python train.py --train_examples=50862 --image_size=32 --task="super_resolution" --depths=[16] --widths=[80] --lr=0.004 --eps=1e-08 --grad_clip=1.0 --epochs=24.3 --lr_schedule="wsd" --warmup_steps=570 --weight_decay=0.02
Rows from block 3 of a small image super-resolution model, named by matrix and row number. Rows with one number belong to one neuron. Each number is 500 + 40 x the weight over its row's rms, rounded and kept within 0 to 999. All counts start at 0. Numbers have three digits each. After the name is the row's rms in percent of the matrix's.
After each neuron's rows are labels from the 100 images, of 14976, where the neuron reaches its largest size: "colour at peak" is the nearest of a few named colours to the mean colour under the peak; "lies over" is the class under the peak. Only what is clearly more common there than usual is listed. The data: aerial photos of the United States (SatlasPretrain). In brackets: how many of the 100, against the usual share in percent.
# gate: MLP gate (model.blocks.3.mlp.gate.weight, 208x80), inputs 27-53
# fc1: MLP up (model.blocks.3.mlp.fc1.weight, 208x80), inputs 27-53
# fc2: MLP down (model.blocks.3.mlp.fc2.weight, 80x208, transposed), outputs 27-53

gate.42 104:559500500500500500424548500500500500500391500500500500500500500565500500582467532
fc1.42 088:500500500500447500364500557500500500526500554500500500500500500678500500500527500
fc2.42 109:603500462500500598500500449416500597500500500567500500500500500496549500500500500
colour at peak: white (52 vs 0.5); pink (33 vs 6.9)
lies over: building (52 vs 4.9)

gate.104 113:500500500500500585500500445426500500549581500500439464458611404500500500500500500
fc1.104 081:500500500400502371500500500456500500561500446500500500500500500500500500500500500
fc2.104 078:500500500500500472500500500574492500500367590500500500500464500556500467606436567
colour at peak: pink (37 vs 6.9)
lies over: building (33 vs 4.9)

gate.141 082:490500500496500444387524500500500500500486500500500500417439559500562500500464500
fc1.141 100:500500500500500500500500500500500500500500500500434500500607500500464500500500500
fc2.141 089:500500481500377500411461500500500567500398599500500500500437500500549500486570500
colour at peak: pink (60 vs 6.9); white (31 vs 0.5)
lies over: building (45 vs 4.9)

gate.115 097:500500500500500500547463535500500500530545500500491500500500500500436418500422500
fc1.115 081:500500500500500500500410573578500500500500500500399500500500500500419456500500500
fc2.115 086:500500500500500500500500410346500500500500500500500500570500537500500500500467519
colour at peak: grey (78 vs 51)
lies over: building (49 vs 4.9)

gate.79 095:500500500500500445500500548517500475500500501500500500500500589548500500500500446
fc1.79 080:500500500538500560500500500500594500609500500500500395500500484373500500488500500
fc2.79 118:568500500500500500500500500500554441500500500447500500500425500500500454500500447
colour at peak: black (30 vs 3.1)
lies over: building (31 vs 4.9)

gate.47 079:500500500500500500500500500500500500500500500500500500500416500500500500487500346
fc1.47 083:500500500500500500500500500500465500500500500500500500500500500500500500500604500
fc2.47 056:500500500500500500500500500500500500500500500500500500500500647500500500500500500
colour at peak: black (34 vs 3.1)
lies over: building (28 vs 4.9)

gate.124 095:500500500500500500500548500500462500347500500597500500500500500500500500410529500
fc1.124 104:500500500500500500500608512500500596461500555500500500500500500500500500412500409
fc2.124 028:500500500500500500500500500500500500500500500500500500500500500500500500500500500
colour at peak: pink (30 vs 6.9)
lies over: building (49 vs 4.9)

gate.134 080:500500500670500500500500500568391500416500570545500506544500500500500500500445500
fc1.134 077:500500500453408500500500463500402500500500500500500500500500500500500500500500660
fc2.134 102:500500500500389500500508550555500500500500500500500503421429500500449576500479500
colour at peak: pink (44 vs 6.9); white (25 vs 0.5)
lies over: building (44 vs 4.9)

gate.145 081:571445500500500500500500523500406500500367500500500500500500500542500500615500500
fc1.145 118:500500500500516500500546500500500631500547500500500500500500500500500500500500490
fc2.145 098:500500500500599500500442500500500500500384500500500500465500500500569500500500500
colour at peak: pink (34 vs 6.9)
lies over: building (27 vs 4.9)

gate.178 068:500500500411500500500500500568500462610500500500500500500500500500500500500575500
fc1.178 080:500500500500500500500500500500500500600500500500500500500611500538500556500353500
fc2.178 066:554500500500613500500500500500500500500413500500500500500500603500568500558500500
colour at peak: brown (62 vs 35)
lies over: building (36 vs 4.9)

gate.197 109:500500554500500500500426542500543492500500500544384500500500500462414500500560500
fc1.197 119:500500523500500417439418500548500500517421511500464669500500551500500500500432500
fc2.197 113:500563493500500593549500541500460500500500500500500500458500500500500588500500500
colour at peak: pink (45 vs 6.9)
lies over: building (28 vs 4.9)

gate.65 104:393500584529500500500500500500500440500500500602500500500500500500532500500500366
fc1.65 087:500500500546550500500500500500500500500500500542500520500500500500584500573500438
fc2.65 108:500500500500519500500500576454506527500500399459536500500446500574568462476500567
colour at peak: pink (28 vs 6.9)
lies over: building (34 vs 4.9)

gate.99 116:500500500500572578500500500455580500500548500538463457542500435465500564443567500
fc1.99 098:500500391642448441500424500500424422441485500500423500500569516531500500500500457
fc2.99 103:566500500500573500500468469438500516516521500500500469500572500500500500500599500
colour at peak: white (51 vs 0.5); pink (32 vs 6.9)
lies over: building (73 vs 4.9)

gate.151 104:500500500500431500500500508500500500500500500500500500500500500500500500416500369
fc1.151 117:318474500546500500439446527500549500463435474500517500442500500500500585500500441
fc2.151 110:500500393500500500597500500500500500500612500500500500500500500509500429500500500
colour at peak: pink (26 vs 6.9)
lies over: building (55 vs 4.9)

gate.88 091:500500367500500500500500396500500616500500500500500500500500500500577500422500500
fc1.88 108:425537500500500500500500500500541460500500500500469500500500500368500500500500500
fc2.88 091:393500500500500500624500500500500500500500500500500391500500500500500500500500531
colour at peak: pink (34 vs 6.9)
lies over: building (30 vs 4.9)