Weights of a small image super-resolution model.
Model: 32-pixel images, arch swinir, norm layernorm, activation swiglu, patch size [1, 1], depths [16].
Training: 19300 steps, batches of 64.
Rows from block 12 of a small image super-resolution model, named by matrix and row number. Rows with one number belong to one neuron. Each number is 500 + 40 x the weight over its row's rms, rounded and kept within 0 to 999. All counts start at 0. Numbers have three digits each.
After each neuron's rows are labels from the 100 images, of 14976, where the neuron reaches its largest size: "peak on" is the class under the peak. Only what is clearly more common there than usual is listed. The data: aerial photos of the United States (SatlasPretrain).
# gate: MLP gate (model.blocks.12.mlp.gate.weight, 208x80), inputs 0-79
# fc1: MLP up (model.blocks.12.mlp.fc1.weight, 208x80), inputs 0-79
# fc2: MLP down (model.blocks.12.mlp.fc2.weight, 80x208, transposed), outputs 0-79

gate.52:500489500500533500500469500500473500500500483500500500448500518500364500590500517500500500500500516500430483500500500500469575566500404500500500500500500577500500399396392500500500500500500500453465500429500500500500533355500500500500500514
fc1.52:500500500500500500422500500500500500500500500500500500500500500427500500500500438500500500500461500612500500500388500500418564500500500500500437500500500500500500500500233500500500500500500500500500500500500500500500524500500500500500500500
fc2.52:500584500431500500500500500500500388447581514500500500500500447500500684500500500500588500500500500500500500500500500500500500610500500500500445500500624552500500500500460500500500592500500500466500500500500500528500500493504500500500520562
peak on: building

gate.74:500500500506500500500515500500500500445500500500500500500500500500500500500500370586500380500500500500500500500500518500500500500500500500500471500500500500500645500361500500604500500500500385500500500500500452500500500500389500500549442500
fc1.74:500442650376500404500500500500500500469500500493500500500500500500500500569500502500500457500500500500500500500500500500500543500500500500500463500500439500626500500376500504368500408500500500500500500500500500500500500500500500424500500500
fc2.74:518500500436569500500500539500587510500516478500500500500500445500500500500500466500500481500448500500582500537500500500500542500500500500500500547462500587500500500500381574500500383379430556500355500500456500474500500500500500500528500500
peak on: road

gate.164:618331500500500500500500500500500449500500500500500500473458500500500500500611500500510500553500453698500459449500483500500500495500500500500500500489500500500583433500500500463500500500535500500500464500500500500500547500500500500464484500
fc1.164:500470500500500612500463490500500568500500500500504500500588500472378509500500500500564558500512500584500500404500500500500500458421486346500500500500500500573500454568557500500500520500500500498528500500500500549500500500500500600521500500
fc2.164:519428537469552500500463500463491561508500468500543517500509448500460563538500482417500500442568489500500562500568444555500482500500500444500473453494506541556500500485500463531500529473500400491500547500587601582500451557541500500500408500
peak on: road

gate.126:552459500500465553559500500580430500492500500521500500555500566533500500533500500585500500595452535461614563543453500384500432476500500500500500500500500500500524500500500498500524500500500473500500500500500533500580500500407500500512383461
fc1.126:500521418454500500484573560500500500500500500558457500500500500437500498500500500500540500500500591500500500431500500583500500607500500500517500446542500592449500500409471500500587500555500379500500510500500522500500518555492591513436480500
fc2.126:547539459500500551500453462604430500500525486421493537500607484447500418500446500540500556500500500551603536544556563441500500553544500500485510453541500500500417477500500500500500517500500500500446500482543457500500500569426551500485500500
peak on: road

gate.204:539500500447500500499471431500500500622445504467500401426500557500500439506547500500500500500514455500500500525500500419532500500500500542418589342500437500522555500500500500500457500500500500565500500500554422500511500500504500500482500500
fc1.204:500533500621500435500466500500456546500450484526571500500539488515500500500500459547500457500500529537587500419500500562500534434500500556500500500427500477556500524500586500500554574500500500558596500500500500500419442506597500523500500500
fc2.204:503459454591483500500460500535420473457500451500484500453500513514395500500500500500500545480500516480500533500500467519500500419500500500461478442500408500583616500453500532442500544563500500500561500544533581500500500500593500500500500416
peak on: road

gate.9:500534500500500500527500500500500500500500500500500403500699500500500500500543500500500500500519500441500500554650462500517500500500500500500500504500443513500638500500591500500500500500500500500500500500500433430470500500500552500479500500
fc1.9:500393500500500500500500500500500500500500500537500500500500500500500500500500515456506500500500500500500500500500552500500500645500500500500665500500500500500500401500500500500557500500500620500500580440500500542451500500500403500500394500
fc2.9:500500500406500500500500500608500500500406400500500500500500510500500500500493500500500464500626500500500500500500500500500500393500329500500500500500500500500500500500500500500500500500500500500413500500500500422500500500454500500500500623
peak on: road

gate.97:500500500548515459467500612500560448438500500500462408500442554532500525500517419500500500500500500407511491503538500652500500459500446483471450590490500500435500517413500485500500500500546500500500500500500433525451500500500494500532500546
fc1.97:508500569500500500500500500500500500485553449500500500500500571500500500502562407457526500500466463443544500445500500500594500462461484500500500578385500500500500500500452500626423427500500500500583525500474436500516500615500500500519500500
fc2.97:500500421500521500500459522408451481471540500500458500528500453411472500500500561500500500486493414500500518500490500552423491467500500463619455490553500500566500500433500418500500582606478517500413559500500457500500500500500500500500500553
peak on: road

gate.142:500500390426500500500500500500500500500561481500500590500459500641500500500500500500500500500500500500500500500505408427474500500558500500500500500500500500545500500500500500500500500500500500500627500500330500500458432500500500500575500500
fc1.142:537500500442462500500500500500332500500459500419500454500500500574500500500500421500500500500454500479500500500500500500538432536418580500500500500500500500645500510500500500500500495500500486500500500500500500500500572500500449500500360500
fc2.142:500500500490500500500500551500631602500500539500500500468500454500500500500500418500500431500436500500500393434500613468500500419492500500500500403500478500500500500500566500468500546500500553454555480500504424500500522532500500500591500500
peak on: road

gate.147:500500500536500500545500455553500472500535500500500500500582500544472497417500463435500500465500500484500504500500430437500439591421491500500558480500524474425500399534500500500399500500583500520500500500512458500367500500500500512459500579
fc1.147:466541456459500500570505500500500500500402500553489570511500500500500443437531419500475402462568500547563500500500567500500500475623493500485612500526461500558500500500500500473500464449544562500500500500500479500497500500555556438468502465
fc2.147:491500434500474500500461587460485500413509433500448500539500558563440500500443500466493476488481500384500521437512420569500500418500590476500498500500569500395504458547498453534485500458526500437513512500513500477500500500500447500471500500
peak on: road

gate.54:500500538500500500419500500500459500500500500500436500500454500500500500500500418339500500500542396500500500500500374500500500500500500500500500408565500500500500610500500500500500500401500500500500500500513500500405550500429500500500500500
fc1.54:496500500500500500500500500500500337500500500500500580500500500500500634500500500500605523500500407500500500500598500472500354500500500500500500500500500500500411500500500500500500500500500500500500631500500500500500500500500500500500500500
fc2.54:500500500384321500500500600500500442500500594500500500559500500515500500500500500500500525500432500500500500500578500444500500500500599500500469445500500500500500500500500500500500500407500500500500477500500618500500500500500500500573500500
peak on: building

gate.155:500500500451544500424380500500500500500500500500500500500500560500500500500500500500500500500471500500500500500500500500379624500500500500500369500500500500500500500400500353500500500500500500500500500500500500500381500507575520500500500500
fc1.155:603496500500500500500550500500388579500500500500500500500500576500500500500477501536486500500500578500500389500500500500500500500500500500500500500500500500500500500500500500477500500608500500322362500500500500500418500500500500500500500500
fc2.155:500500500378522500500500427500397544500500514500500407536500423439500500584500606500570614500445543455500500500500542500500500500500525500500500500500500500533500500500500500500500500500500500374500500500500500500500500612500500500500500500
peak on: building

gate.141:500500500500380245500500500500500354564526500500500500500500500500500500500500500500500500500500500500500500500500500500500638500500500499500500500500500500500500500500500500500500500500500500560500500500500500500500500500500500500500500500
fc1.141:500395500500500500500500500500500500385464500500500500608500500500500500500500500500500500500500500500500500500500500500500500500500500500500500595500500500500500500500500500500500500500500500367500500500326500660500500410500500500500500500
fc2.141:500500500500500500500500500500500266500500281500500500500500659500500500500500500500500500500500500500500500500500500500500500500500500500500500500500500500500500500500500500500500500500500500500500500500500500500500500500500500500500500500
peak on: road

gate.107:500500348546500500525500500500323447500500500413500500500425500500500500500500500500500500500500500500500500541500591500431500532500500454507500500503500500405486500500500576500500471500500500500500500472500500607500500500500407500497500500
fc1.107:500600500500500500352500500500500500441500500500432500500412500500500500500483427500500500500500500475500500500500399500483500500500500500500500500500542500500500394500500500500500500500500500500636500543500626500500500405562500500539500500
fc2.107:500500500461500500500500500500347500500424384500494500500500500500500500500500500500500500500500500402500500454500500500453500512500447500571636550500371500500500500526500500412500562500500496500599500500500526500500515500500500500538500500
peak on: road