{"model": "image super-resolution model", "color_jitter": 0.1, "qk_norm": false, "grad_clip": 1.0}
Rows from block 3, named by matrix and row number. Rows with one number belong to one attention dimension. Each number is 128 + 32 x the weight over its row's rms, rounded and kept within 0 to 255. All counts start at 0. Numbers have three digits each. After the name is the row's rms in percent of the matrix's.
# v: window attention value (model.blocks.3.attn.v.weight, 48x80), inputs 0-79
# proj: window attention output (model.blocks.3.attn.proj.weight, 80x48, transposed), outputs 0-79
v.0 115:080093101128128101128048128128128076128128128140084128128128128070134128163149175128128128128128128246075128128128128128157053071128128147201165128128096066128128245128128139128128128128128128128128128084128128128128128128128128092177105142
v.1 109:199128144184128081112185067128128142110128128128128128128083128128128128128128109128128103128128091128128071063128173128064128087180128128128128128128162128128087005128128128128128128157128128128145128128053162128128093084128128215128197128
v.2 117:224128051128128128170093128128117086128128128128128144145128128077128128178128203128128128128141128168128128059128069101178060128128135128128128177128128128216128112072128128128128128142128128128128128195158153152153070146128154128128128215
v.3 117:128136188153128081237155128026128070128128128128128076128128128128128128128112109128161128128128128128166128128081134118128128128076128128209128128074128027136128128128128180173183128128128128128128061101097128128128176128117168128128105128
v.4 120:128128128109128128128021128128128128128128128092128056128128128128128189112128128128128160128128128128128214128128000128128128128128128128128128163128128173128193128128128128197128128077128128128128128128173128128128182128128128128156080128
v.5 078:194082128128128044128128047191128093128128128128128128128128128128128128128128128128128102128093128128128128128128128128128088128198128135128128128128128128242128050213128128128204182128128128128199128190100128128128128128128128128128128070
v.6 095:093128089150128185128098014128128128163178128106128099128138128128158108160128096095128077128128128209128128128128128071128065128128139128128087033128128128128128208128084128128111166189128128128128183128152128104199128128128128128128128170
v.7 091:128128029128150128128128128255119128128128128128128128128128128128155128128128159128128128128128128128128128128128128128128063128128128128128128128128128128128128128128128032039128128128128128128216128128128128128128128128128032204053128128
v.8 070:092027128073128128128128081128128128155177128128170128128051128097142142128209128128128128128059128185128128128128128074092094128128128128128128064189128128128128195128065128128128128128128128128226128128128128128172128128128128128055128128
v.9 083:128021128052128033128128128128128099147128128128128128128128128128128128128197183128128128128128128209128128128100128128128039083128128128128128128128128128128128128128100128128184100128128128128203128128128128128128128050128068128031128128
v.10 082:128214128128128128128128128128000128128128128128128128128128128128128128128128128128128128128128128000128128128128128212128171187128128128128020128128128100128128128128146128128128193049128128128128128128128128128128128128128095128128128128
v.11 080:067128128106128191109071128128168176128128128098128128128128128128188128128128128128128128128128183128128206193128128128128128091128078128128149128128049128128128232128189128149099182128128128128128128128225128107128128128128128096202128179
v.12 087:128154128226128128220128128128074128128128128163128039128158128128093128128128083096128128116128128128190094128128199179132128128128128128185059128090128128201128099128128128128128128128128128128128128128109204128077128075128128184182128128
v.13 102:128128065182128128128128048128209128101105128128093107128137128070128128128128081128092067128128128210162079128128128128180128075162128175128157084065128140166128128128128128128156128128162128128128128128186198128169128173128128128188187128
v.14 105:155179128128128158128128177128128128128128128142128097128190128128128128128128128128148010128128128128128128128128198128207177160128064172128080128128184128193176128128128128128142236128128128128100128192156128128128128169139137128191128128
v.15 077:128128128203128128128204128074128128128128128128197065128128128128128067128110010128204128094128121093126089128128206128128128128128158128105128128128128128089128040128128128085095128141128075128128128128128128128128202128128128128096174128
v.16 113:067128128128128128117128156174128128128128128172128128193053128128193128128137128158128156068108172171128128196054128128128128099177128128079128070128078128128128167128128128128128128128128128107221158128128098101104076050128128096128062128
v.17 104:108128008163128183240128128058186128128128128128128128205128128111128110128128128128128128128089128128228128128128065128128078128128128128092128128128045100128128128128155128128128128128128128128128128128128147128128128128128128128128128215
v.18 111:063128128128162128128128128128128143128128128073128208128128128128128128211128128198128128091128151128128177128128128128171128128206128128056128093128128083128128025128054128128205128128128128128201128128128083128128128129128128060128128109
v.19 113:128128208128128128128128128128128128128128128128128003128128128128128128128128060121181128128128200128128207128128174128029128128128128128128128128128128128198061128128128128128128128128128019128128128112173128128128128097128128128196128128
v.20 092:128128128128128128098128128204051128128128128128128133128128128128128128128128200147122128128128128129128128128128128128128128128207128128213128128128128128128128128128128177128128128027128128128128128128128128249128050067128058128128128218
v.21 115:128080128054128077128128073087181128131128128093128161128171128128128128128128163074090207128105128128200128128128128098115128096191168128128185128128128128128128052202170128128167128128128216128157128128083128096128158167128128128128128074
v.22 083:128068128014128128128128128049128128128155128128168214128128128128128128128128191128090128128128128128128128097128128128128128128128128128101199128128128158081128128128128128128128128128128128156128128128128128128128128128128128000070128067
v.23 120:171128145128148128069075128128077161077128128061082128128128128194128128128128128128128104128128128147128091128128065128128104058128221128162128128128128128129128128092213128128033128067128128128128128128128044128128128105128128128173128189
v.24 127:180128092128128064053128108184201091128128128128128101128176128128128161128128128128128128128096051128128128178128128101128165083184128178128128094083128113213128075128128128128174173096128128128128128128099128054128128181128128128128128045
v.25 090:128128128128128128025066128128128173128128128128103128128128128128128128128128031128128128128128128128128128221128128184128201115128128128128128079128203128149128032128128128188105117128128128128128196128128128020128128140128128128128128128
v.26 117:150128147128128128128128128093082128128128128128143065088128128177128128128114128128188128128160128128073128102128167128101178176040108128211114128048128128167058128198128163128128193128128047128128093128128128128128128128128172128182074128
v.27 116:128128150085128136056128128128128212128128128128087128128128128240128195128128128021128179131128175151128128128128128128128128104209096128128128128110128166128128128073128128128128128128128088128169128128173028128128128128128128128128128071
v.28 072:199128128128128128128090226128128128072079128128020128128128128128128128128128128116058128128198128128213128128128128128128162128128092128128128191040128128128128079128128128128128128128128128128128128128128074128074128128128128128223128128
v.29 079:128128128128128091128128128128128128128128128128128128128128128128012167128128128128128111128128128128128128022128128128128128228074128128128128128128128128184128128128070128128255128128128128128128128128028128128128128128128128128128128128
v.30 090:164128182128128128128178197070128128128128128128128128128128128128128128093128128128128128128128128014186128128128128169128179153128128077128079192128128063091128010128190128128170128128128128128128128128128128164084128128128128128081080077
v.31 103:117128081056128128128182128042181167128128128128128128182243128068128128128128128128128128128128185107128128128128128128128128128128128128128128128046068128128128128128128128128128128128128128128128128059172128128128217202128128095128057128
v.32 107:128128136128128128128058093050128128128128128128232128128128128128128128128128128128128128128128128128052128053128128128128180179128128088128128173128159128187128100175128128128216128128152128128128128128182160128128128128128189128158247128
v.33 092:128128128164128128128128128085158128128128128128128082167128128128128128128128098128183128128164128178154128128128152057128128128080055181128180128128061128207128128128128128128062128226128052128068128162128128128160128128128159128195128201
v.34 094:072128128128128128128128128149128128128128128128128128128177128128128128128128128000151128128128128128211128171000128128128152128179128128128182070128128128076128172128128128128071092128128171128128161128094128128128128128128104128128128043
v.35 072:128128128128128079143128128128193128128073128128128128128128128128128128128128128036128128128128128128128128128128128128128128121162128128189232128128128128060128128128188171128128054128128235128128128128128128128091128128128173128241128059
v.36 134:128152128175128091255128128128128128128128128141154047151128128066128128221128128128128128102128128128128069128128192128128128128128112128128128128128128060184128166081128128128128128128128128132128169072128245128128128128103128128128128152
v.37 103:128128068128128128141128128128128128128128128128128113128215128078128080128128128128099128128128128103221128128129082160186128100128202073128128128156128128128128150094192128128000128128128128128128128128128179128128128128128128128128206217
v.38 082:128233128169128182128128204128020172094128128128082128128128128128128128128102128128128128128128128040128128128128128128179141203128128128128040128128128128176128128128128128128128141128128128128048128128202169163108128128128089128128128128
v.39 084:128128128128128049118128128175128088081128128128193128128078128128128128128128128128128128128128032128071128128128128128128128066128200128185128091181128128173128128128128128068128128080128165128179162128087128107102128128128086214128210082
v.40 128:128128111128128128128092197128166128128072128128024128090103128128128128083162091128128128128185128128128128080160128177128179128110083128128207158070128141083128163128128128090149058102128128128128128083191105161096128128128106128220158128
v.41 102:128128216101128128128031128128128100128128128128128107128046128128128128128128128255128128128128128128128174128108128128111128128185091128128128128128128128165128128128128128128235172128128128128128128128184128128128193128128128128128068128
v.42 114:055128128088128059128147096045172077128128128128155113128128128128128128128128128055149204128128128152128128175128172083128128098128128154211192128128106084105128128128128181128173128128128155128149128128106128037151123128128140128175128056
v.43 085:128128128043128128128128128029128128128128128128128128128128128108128128128128226070128128128128128128247128128088128053128128128128128128128128128128128128128088075042187225128128128152128128128128074128155128128128128165128128128128128128
v.44 099:045128175128128128128128128128128128206128128128128128075100128095104128128128078084164128102128128097128101168128241167128184128128128128128085061128128128062128226128128128128128077128128128128128128128128194128096128128128109128128203128
v.45 095:128128128128128194128057128128128171128128128088128094128128128128128128128128064128213184106128128094067128128128128173128128128128128079128128128128128128128128128128128128203098207128168128128063128128194128128128178227128190128196128128
v.46 101:199128039184128128128136178084128128128128128128064052154198128128128128128128100128174128128128066103155128157159128159164128128070171128128051128128128128128128128139128128128019128128128128128130128128128128198128128128128128128158128198
v.47 068:117128128128128128128089191150195128128128128128082128172128128128128128128128128128128128128128128128156228128128000128128128128128128128051128138128128128128128128128128128128128128128128128128128128128159128128128128128128128091167062000
proj.0 093:128128128128128170190128128128128128128128128128128128128128128128128128128065128137074128128128039000128128073128162128128128148128192128062066128128128128114128060169128128076128128128128177128128128216128128128128128128128128128128222128
proj.1 135:128128101128128128061077128128128128128128149070128128177200128128128127062128157172128128128128188128128189177098118128128159202128128128155141158128128128128128181042081128128100128073128119128128128116183091110128182128088178068128063101
proj.2 132:077085164128115128128189128154129135128111128170128128080128128172128128053079077128128128172128128053128171210128193128053141128128165128128128099128128128080128149155128128119128179159175167128128128128128100065128162060128119128170160082
proj.3 104:128128021095128128109128128182128128083128128128128228128095179128128128128128147128128043128128128128086128085128128128173176084128128128072077128128128128128128128128128128128128128058222128128178128128147050128128068128128128128099128128
proj.4 090:040128128186128128128214128128128128128128128162128189128128128128128032128128128112128189128128128128128011128128128128128128128128128128128128128128128152128128128128128128128128062228201128128128128128049169079128128128128128128128128163
proj.5 053:128128128128128128128128128128128128128128128128128236128128128128128128128128128128128128128210128031179128128128230128128206128128128128128128128128172128107128236128128128128128044128128128128128128128196128128128128073128128048128128128
proj.6 146:146128171080150099145170153123128128088087077128101149060156128203116155128128165150096168128159128072155128095154128152107167156128128085148128182128191110080128082114177128132181113128083170128085077128131102207096128093165106097130110141
proj.7 063:128128255128128128128128128000128128128128237128128128128128128128128128128128128128128128128128128128128128128128128128128128128128128241255128128128128128128128128128128128128128128128128128128128128128128128128128128128128128128195128128
proj.8 052:160128128037128128128128128128128128128077052128073128128128128128128128128128128128128128128196128057128128128128128128128128128128128128128023185128128042128128077128174128128128128128128209128040128128128128189128128128128128128213128128
proj.9 052:128128128128128128128000128128128128128128128128128128128128128128128128128000049128128128128128057038128103128128128128128128128128128128128048128128128128128128128128128128096128128128128128128128128128128128128128128128048128128232128128
proj.10 061:128128128128128018128128128068255128128128128128128128128128128128128128128128128128128128128128128244128128128128128128128128128128128128128255128128128128128128128128128128128128029128128128128128128128128128128128128128128128128128128128
proj.11 088:128128128128128128252172128128128049128128086209128128128128128173045128128128128128128160128128044128128128113128128128128128128128229091128128128133128128128128087128128128128128128128075128128089128167110146149128069128178077178128170128
proj.12 103:142077128128128128078128128084157128076128128075178194128128188128128128128128174128128078128128140128085192128128128128087128100128092128128185162112128140075128128128128128179175128089209128128175128071158064128128128223128128101082100128
proj.13 122:126122128128128156155163128128059128079128128184146145128128163182128128056101205177128171085158128069096167128128172128050128161128128081128128128162177128128085146128128128128128165128102104128128128183128068162109128096128128102052063128
proj.14 095:051087128128188063128184128128173128128128128128128128128016128128128128128128128128064173128170128128173183176128128128128128128128169128128160090128128128026128128128216128128128080128128194128128128128128147128128128128128128128073128163
proj.15 098:128128128098128095077128128128128112128128128079128163128128159128128128128175201128128128128128171179100177128128024128128108128128073128128151146128202128168128157128128128208165128094128128128128128043128090161128109200128128120128027128
proj.16 117:178128128128128151146128066046128128128128128128128128128187128128128128128090114128112092182128038128091128081128128128137128128102148128233128202128128118128128115128082193128180128122128128128050084128128128106128128128128128171128186206
proj.17 093:176063128094128128128128128128061128074128103128128128110128128179128128064128128024206086128128128128013128104128159128128128128128128128128128128128145128128128128185128128219172128128128128128186128128128045128128128128128088128128128128
proj.18 124:246128128163128128128128128095128088128128128128128128128128128128128128128128128031165128098128041128128128128128083128062128128128107128198128172224128075128128207128147128128107128189128128170128128128110152128128094100128128128155128183
proj.19 061:128128073128128128128210128128128128128128128128128255128128128128128128128128128128065128128128128128128128128128128128128128128128128128128128128128128128128128128128128128128128128128128255128128128128128128128128128255128128128128128128
proj.20 099:128128154128128128128128128039201166128128175128128076087170103128128128128128054128128128128128128091043128128128128128128128128068128237128128141128066201072128128128128128128128128128199128128128128065128128079128187128128128128128128108
proj.21 100:128128128158128166128106182188095128128128128182094128128128128128128128128128077128172128128152128128128055128128128128183128161128110128092028128128128038128128220128128128128051128128146029128128128128192128128128088073128128128119128128
proj.22 063:128128128128128128128128128239128128128128128128128050128128128128128128128128051128128128128128128128128128128128128128188128128128128128128030128195128047128128128128128128128062128182128128128128128128128128128128128016128128227192128128
proj.23 119:033128128138120128217176173128128128209128162156134128113195128128087128128128128128138186128128128093128128079128128128128128184055076128091128126113078128128128128128050128128128085128128128128070128128128179071128128130205128128128128128
proj.24 156:084071128128128180164163095128086128128148128128128168128049173128128128093094128128067169128182128088150128059102193128128163128128105094111128142128179128092100173119128082160102085128128115128128128128210171128128116068128128078100106189
proj.25 076:128128128242128128128231128104079128135128128128128128128128128128128128128128177128128128128128128128128128128128078128128128204080128128128233206128128128128128199128128128128128085128083128128131128128128247128128128172128128128128128128
proj.26 136:114128065167128128128196128187169128128128128128112219128049128095166128175128128128058163139094128128148128169128092128179158128152163128050173099128128128101096128128151107128101061054145140128157128128128135128128128147089128128100195128
proj.27 100:128128128222128128182128128115128128128128128128128119128128057041128128143128128197128128128128115128128060128128128128128128198035188128128128128128126128128128128128128128060128128128128128128006128128112194128128128208128128128128128128
proj.28 070:106128128181128128128128128128063128128184216128218128202128128128128128128128128128128128128066128128032128128128128128128128128128152128128128128128128207128128176128090128128061128128128128128128128128128128030128196128128128128041128128
proj.29 045:128128128128128128128128128128128128128128128128128128128128128128128128128128128128102128128128128128128128255128128128128128000128128128128128128128128128128128128128128128128000128128128128128128128128128128128128128128128250128128128128
proj.30 085:128128096176106128108099128128191128128128128128128128128079128128128128128128102061187051128128128217128128128128128128128128069128023180128128064128128128128128204168079128199128128128196128128180128128128128060128128128128128128128128128
proj.31 130:128128128128128128128128128196128031128128096128128181089052128128128105128128114085128128128128128128117128128196134128128128128125128084128128083180170089128128128209145128172182128128128128128188128201097128174128048060128067128128128153
proj.32 113:150128128171128101128184128189128128128128128128064128128128128157128128128128128128158128128167128128234128213128131104076128128128150128128128053128047042128128165128166128128046128128128128043128128128110128128128128128128128175128067128
proj.33 108:128118094068145152176187128167092041062128128128128128087128128128128128128128142128122128128128128098056174128128128205128128128128213056128128128128128144071033128128128128128177128056128138128148128128128128128128128128128128079082128081
proj.34 077:128128128092128128128078128128128128128128174128128128128128128046128128128128128128128128128128128128046128003128128128171128128128110128128046222128128128128128087128128075128186179128128066128128128128171128201128128128128128128041128128
proj.35 076:128128054213128206152128128128057128128188193128128128128128128128128128128128128128128128128128128128128128128128128128128128128128128128078052128128062128197128128128063128128097128128128000128128128174128128128128128128128128128038128128
proj.36 065:128077128128128128128128128128128128022128128128128212058128229128128128081128128128128128128128128128128255141128128128128128128128128128186128128128128128128128128128128128128128128128128128128128128128128046128128128128128128128128128128
proj.37 068:128128153128128128128128128128128128128128128128128128128128128203128128128128128128242128208128221128081141128128128073128128128128040128128128128115128128128128128128128128128197128128128128128128128128128029128128128128184016128128128065
proj.38 066:128128175128128022128193128056242128128128128128128128055090151128128128128128128128128128128128128206128205146128128128091128085128128128128238128128128128128128128128128128128128128128128128128128128128027128097128128128128128128128128128
proj.39 091:128128128128128128128086128061128210128128175128128128128169128128128128055128128128128128128128128079161128041025128098128128128089128128128133174128128128128128128084046056128128128057128141128094072128193128128128128128128175073128107128
proj.40 163:163128128171128128150128108128056128145179202128193128181156128128146148128128183146128128118070097128078128167098112097097070128128180128128087098155128173172094109159090128112074179128099080128165141165103128071128128161128161162060128113
proj.41 093:128128128128128128128128128128128051128128080128128128128128128128128128128128128128062128128181085099128128128128128128128128097128214128128128128128128128128128128128128128128090070211128176128128128224084178048128057128128128160128128252
proj.42 108:198128043128128189128128169235128128128162095128128173128093128128128128128082128128128128128143128085128128062128128128200128128128128102031073128128128128128128128128128106128106128128157128128128128159196128215128077128128128128074128128
proj.43 116:128103128128128128128128183205128128128128100128128128128063128128128128128128049128128128128128128108091128128128065175152128128128128128053095080128128128098128162202128128128128149128218128078198220128128128128128078036128104128128128128
proj.44 122:181180128128128065082060128128128128126128128128128128128149128128128128128215190171128128128128128173158165102183038075128088106128128092128128167128066128140128056118157128128128128109079101128134128128114083189128128128128128191128059128
proj.45 103:128128128197128093128209128128128068128128128186128161085128128173128082210199128091128128128128128156128128128128118128128128128128128128128155128128128063128073128128175128128128066128046128128128128128106128128128072189195034128128128128
proj.46 106:128062128115128128128166128128128128128128151128182180110128152160128128128128128053128128128056186128065128128128128128116128128128061128128209128099154159128128128162073128255190128128128128128180128128152133128128128128128055103128128128
proj.47 063:128128128178128128128128128093128128128128128128128128128128128128128128128128128069128128128128128128118128128128234128128115128128128128128128128128128128176128128255128128128128128211128128235128128128067128128128128128128128128128132255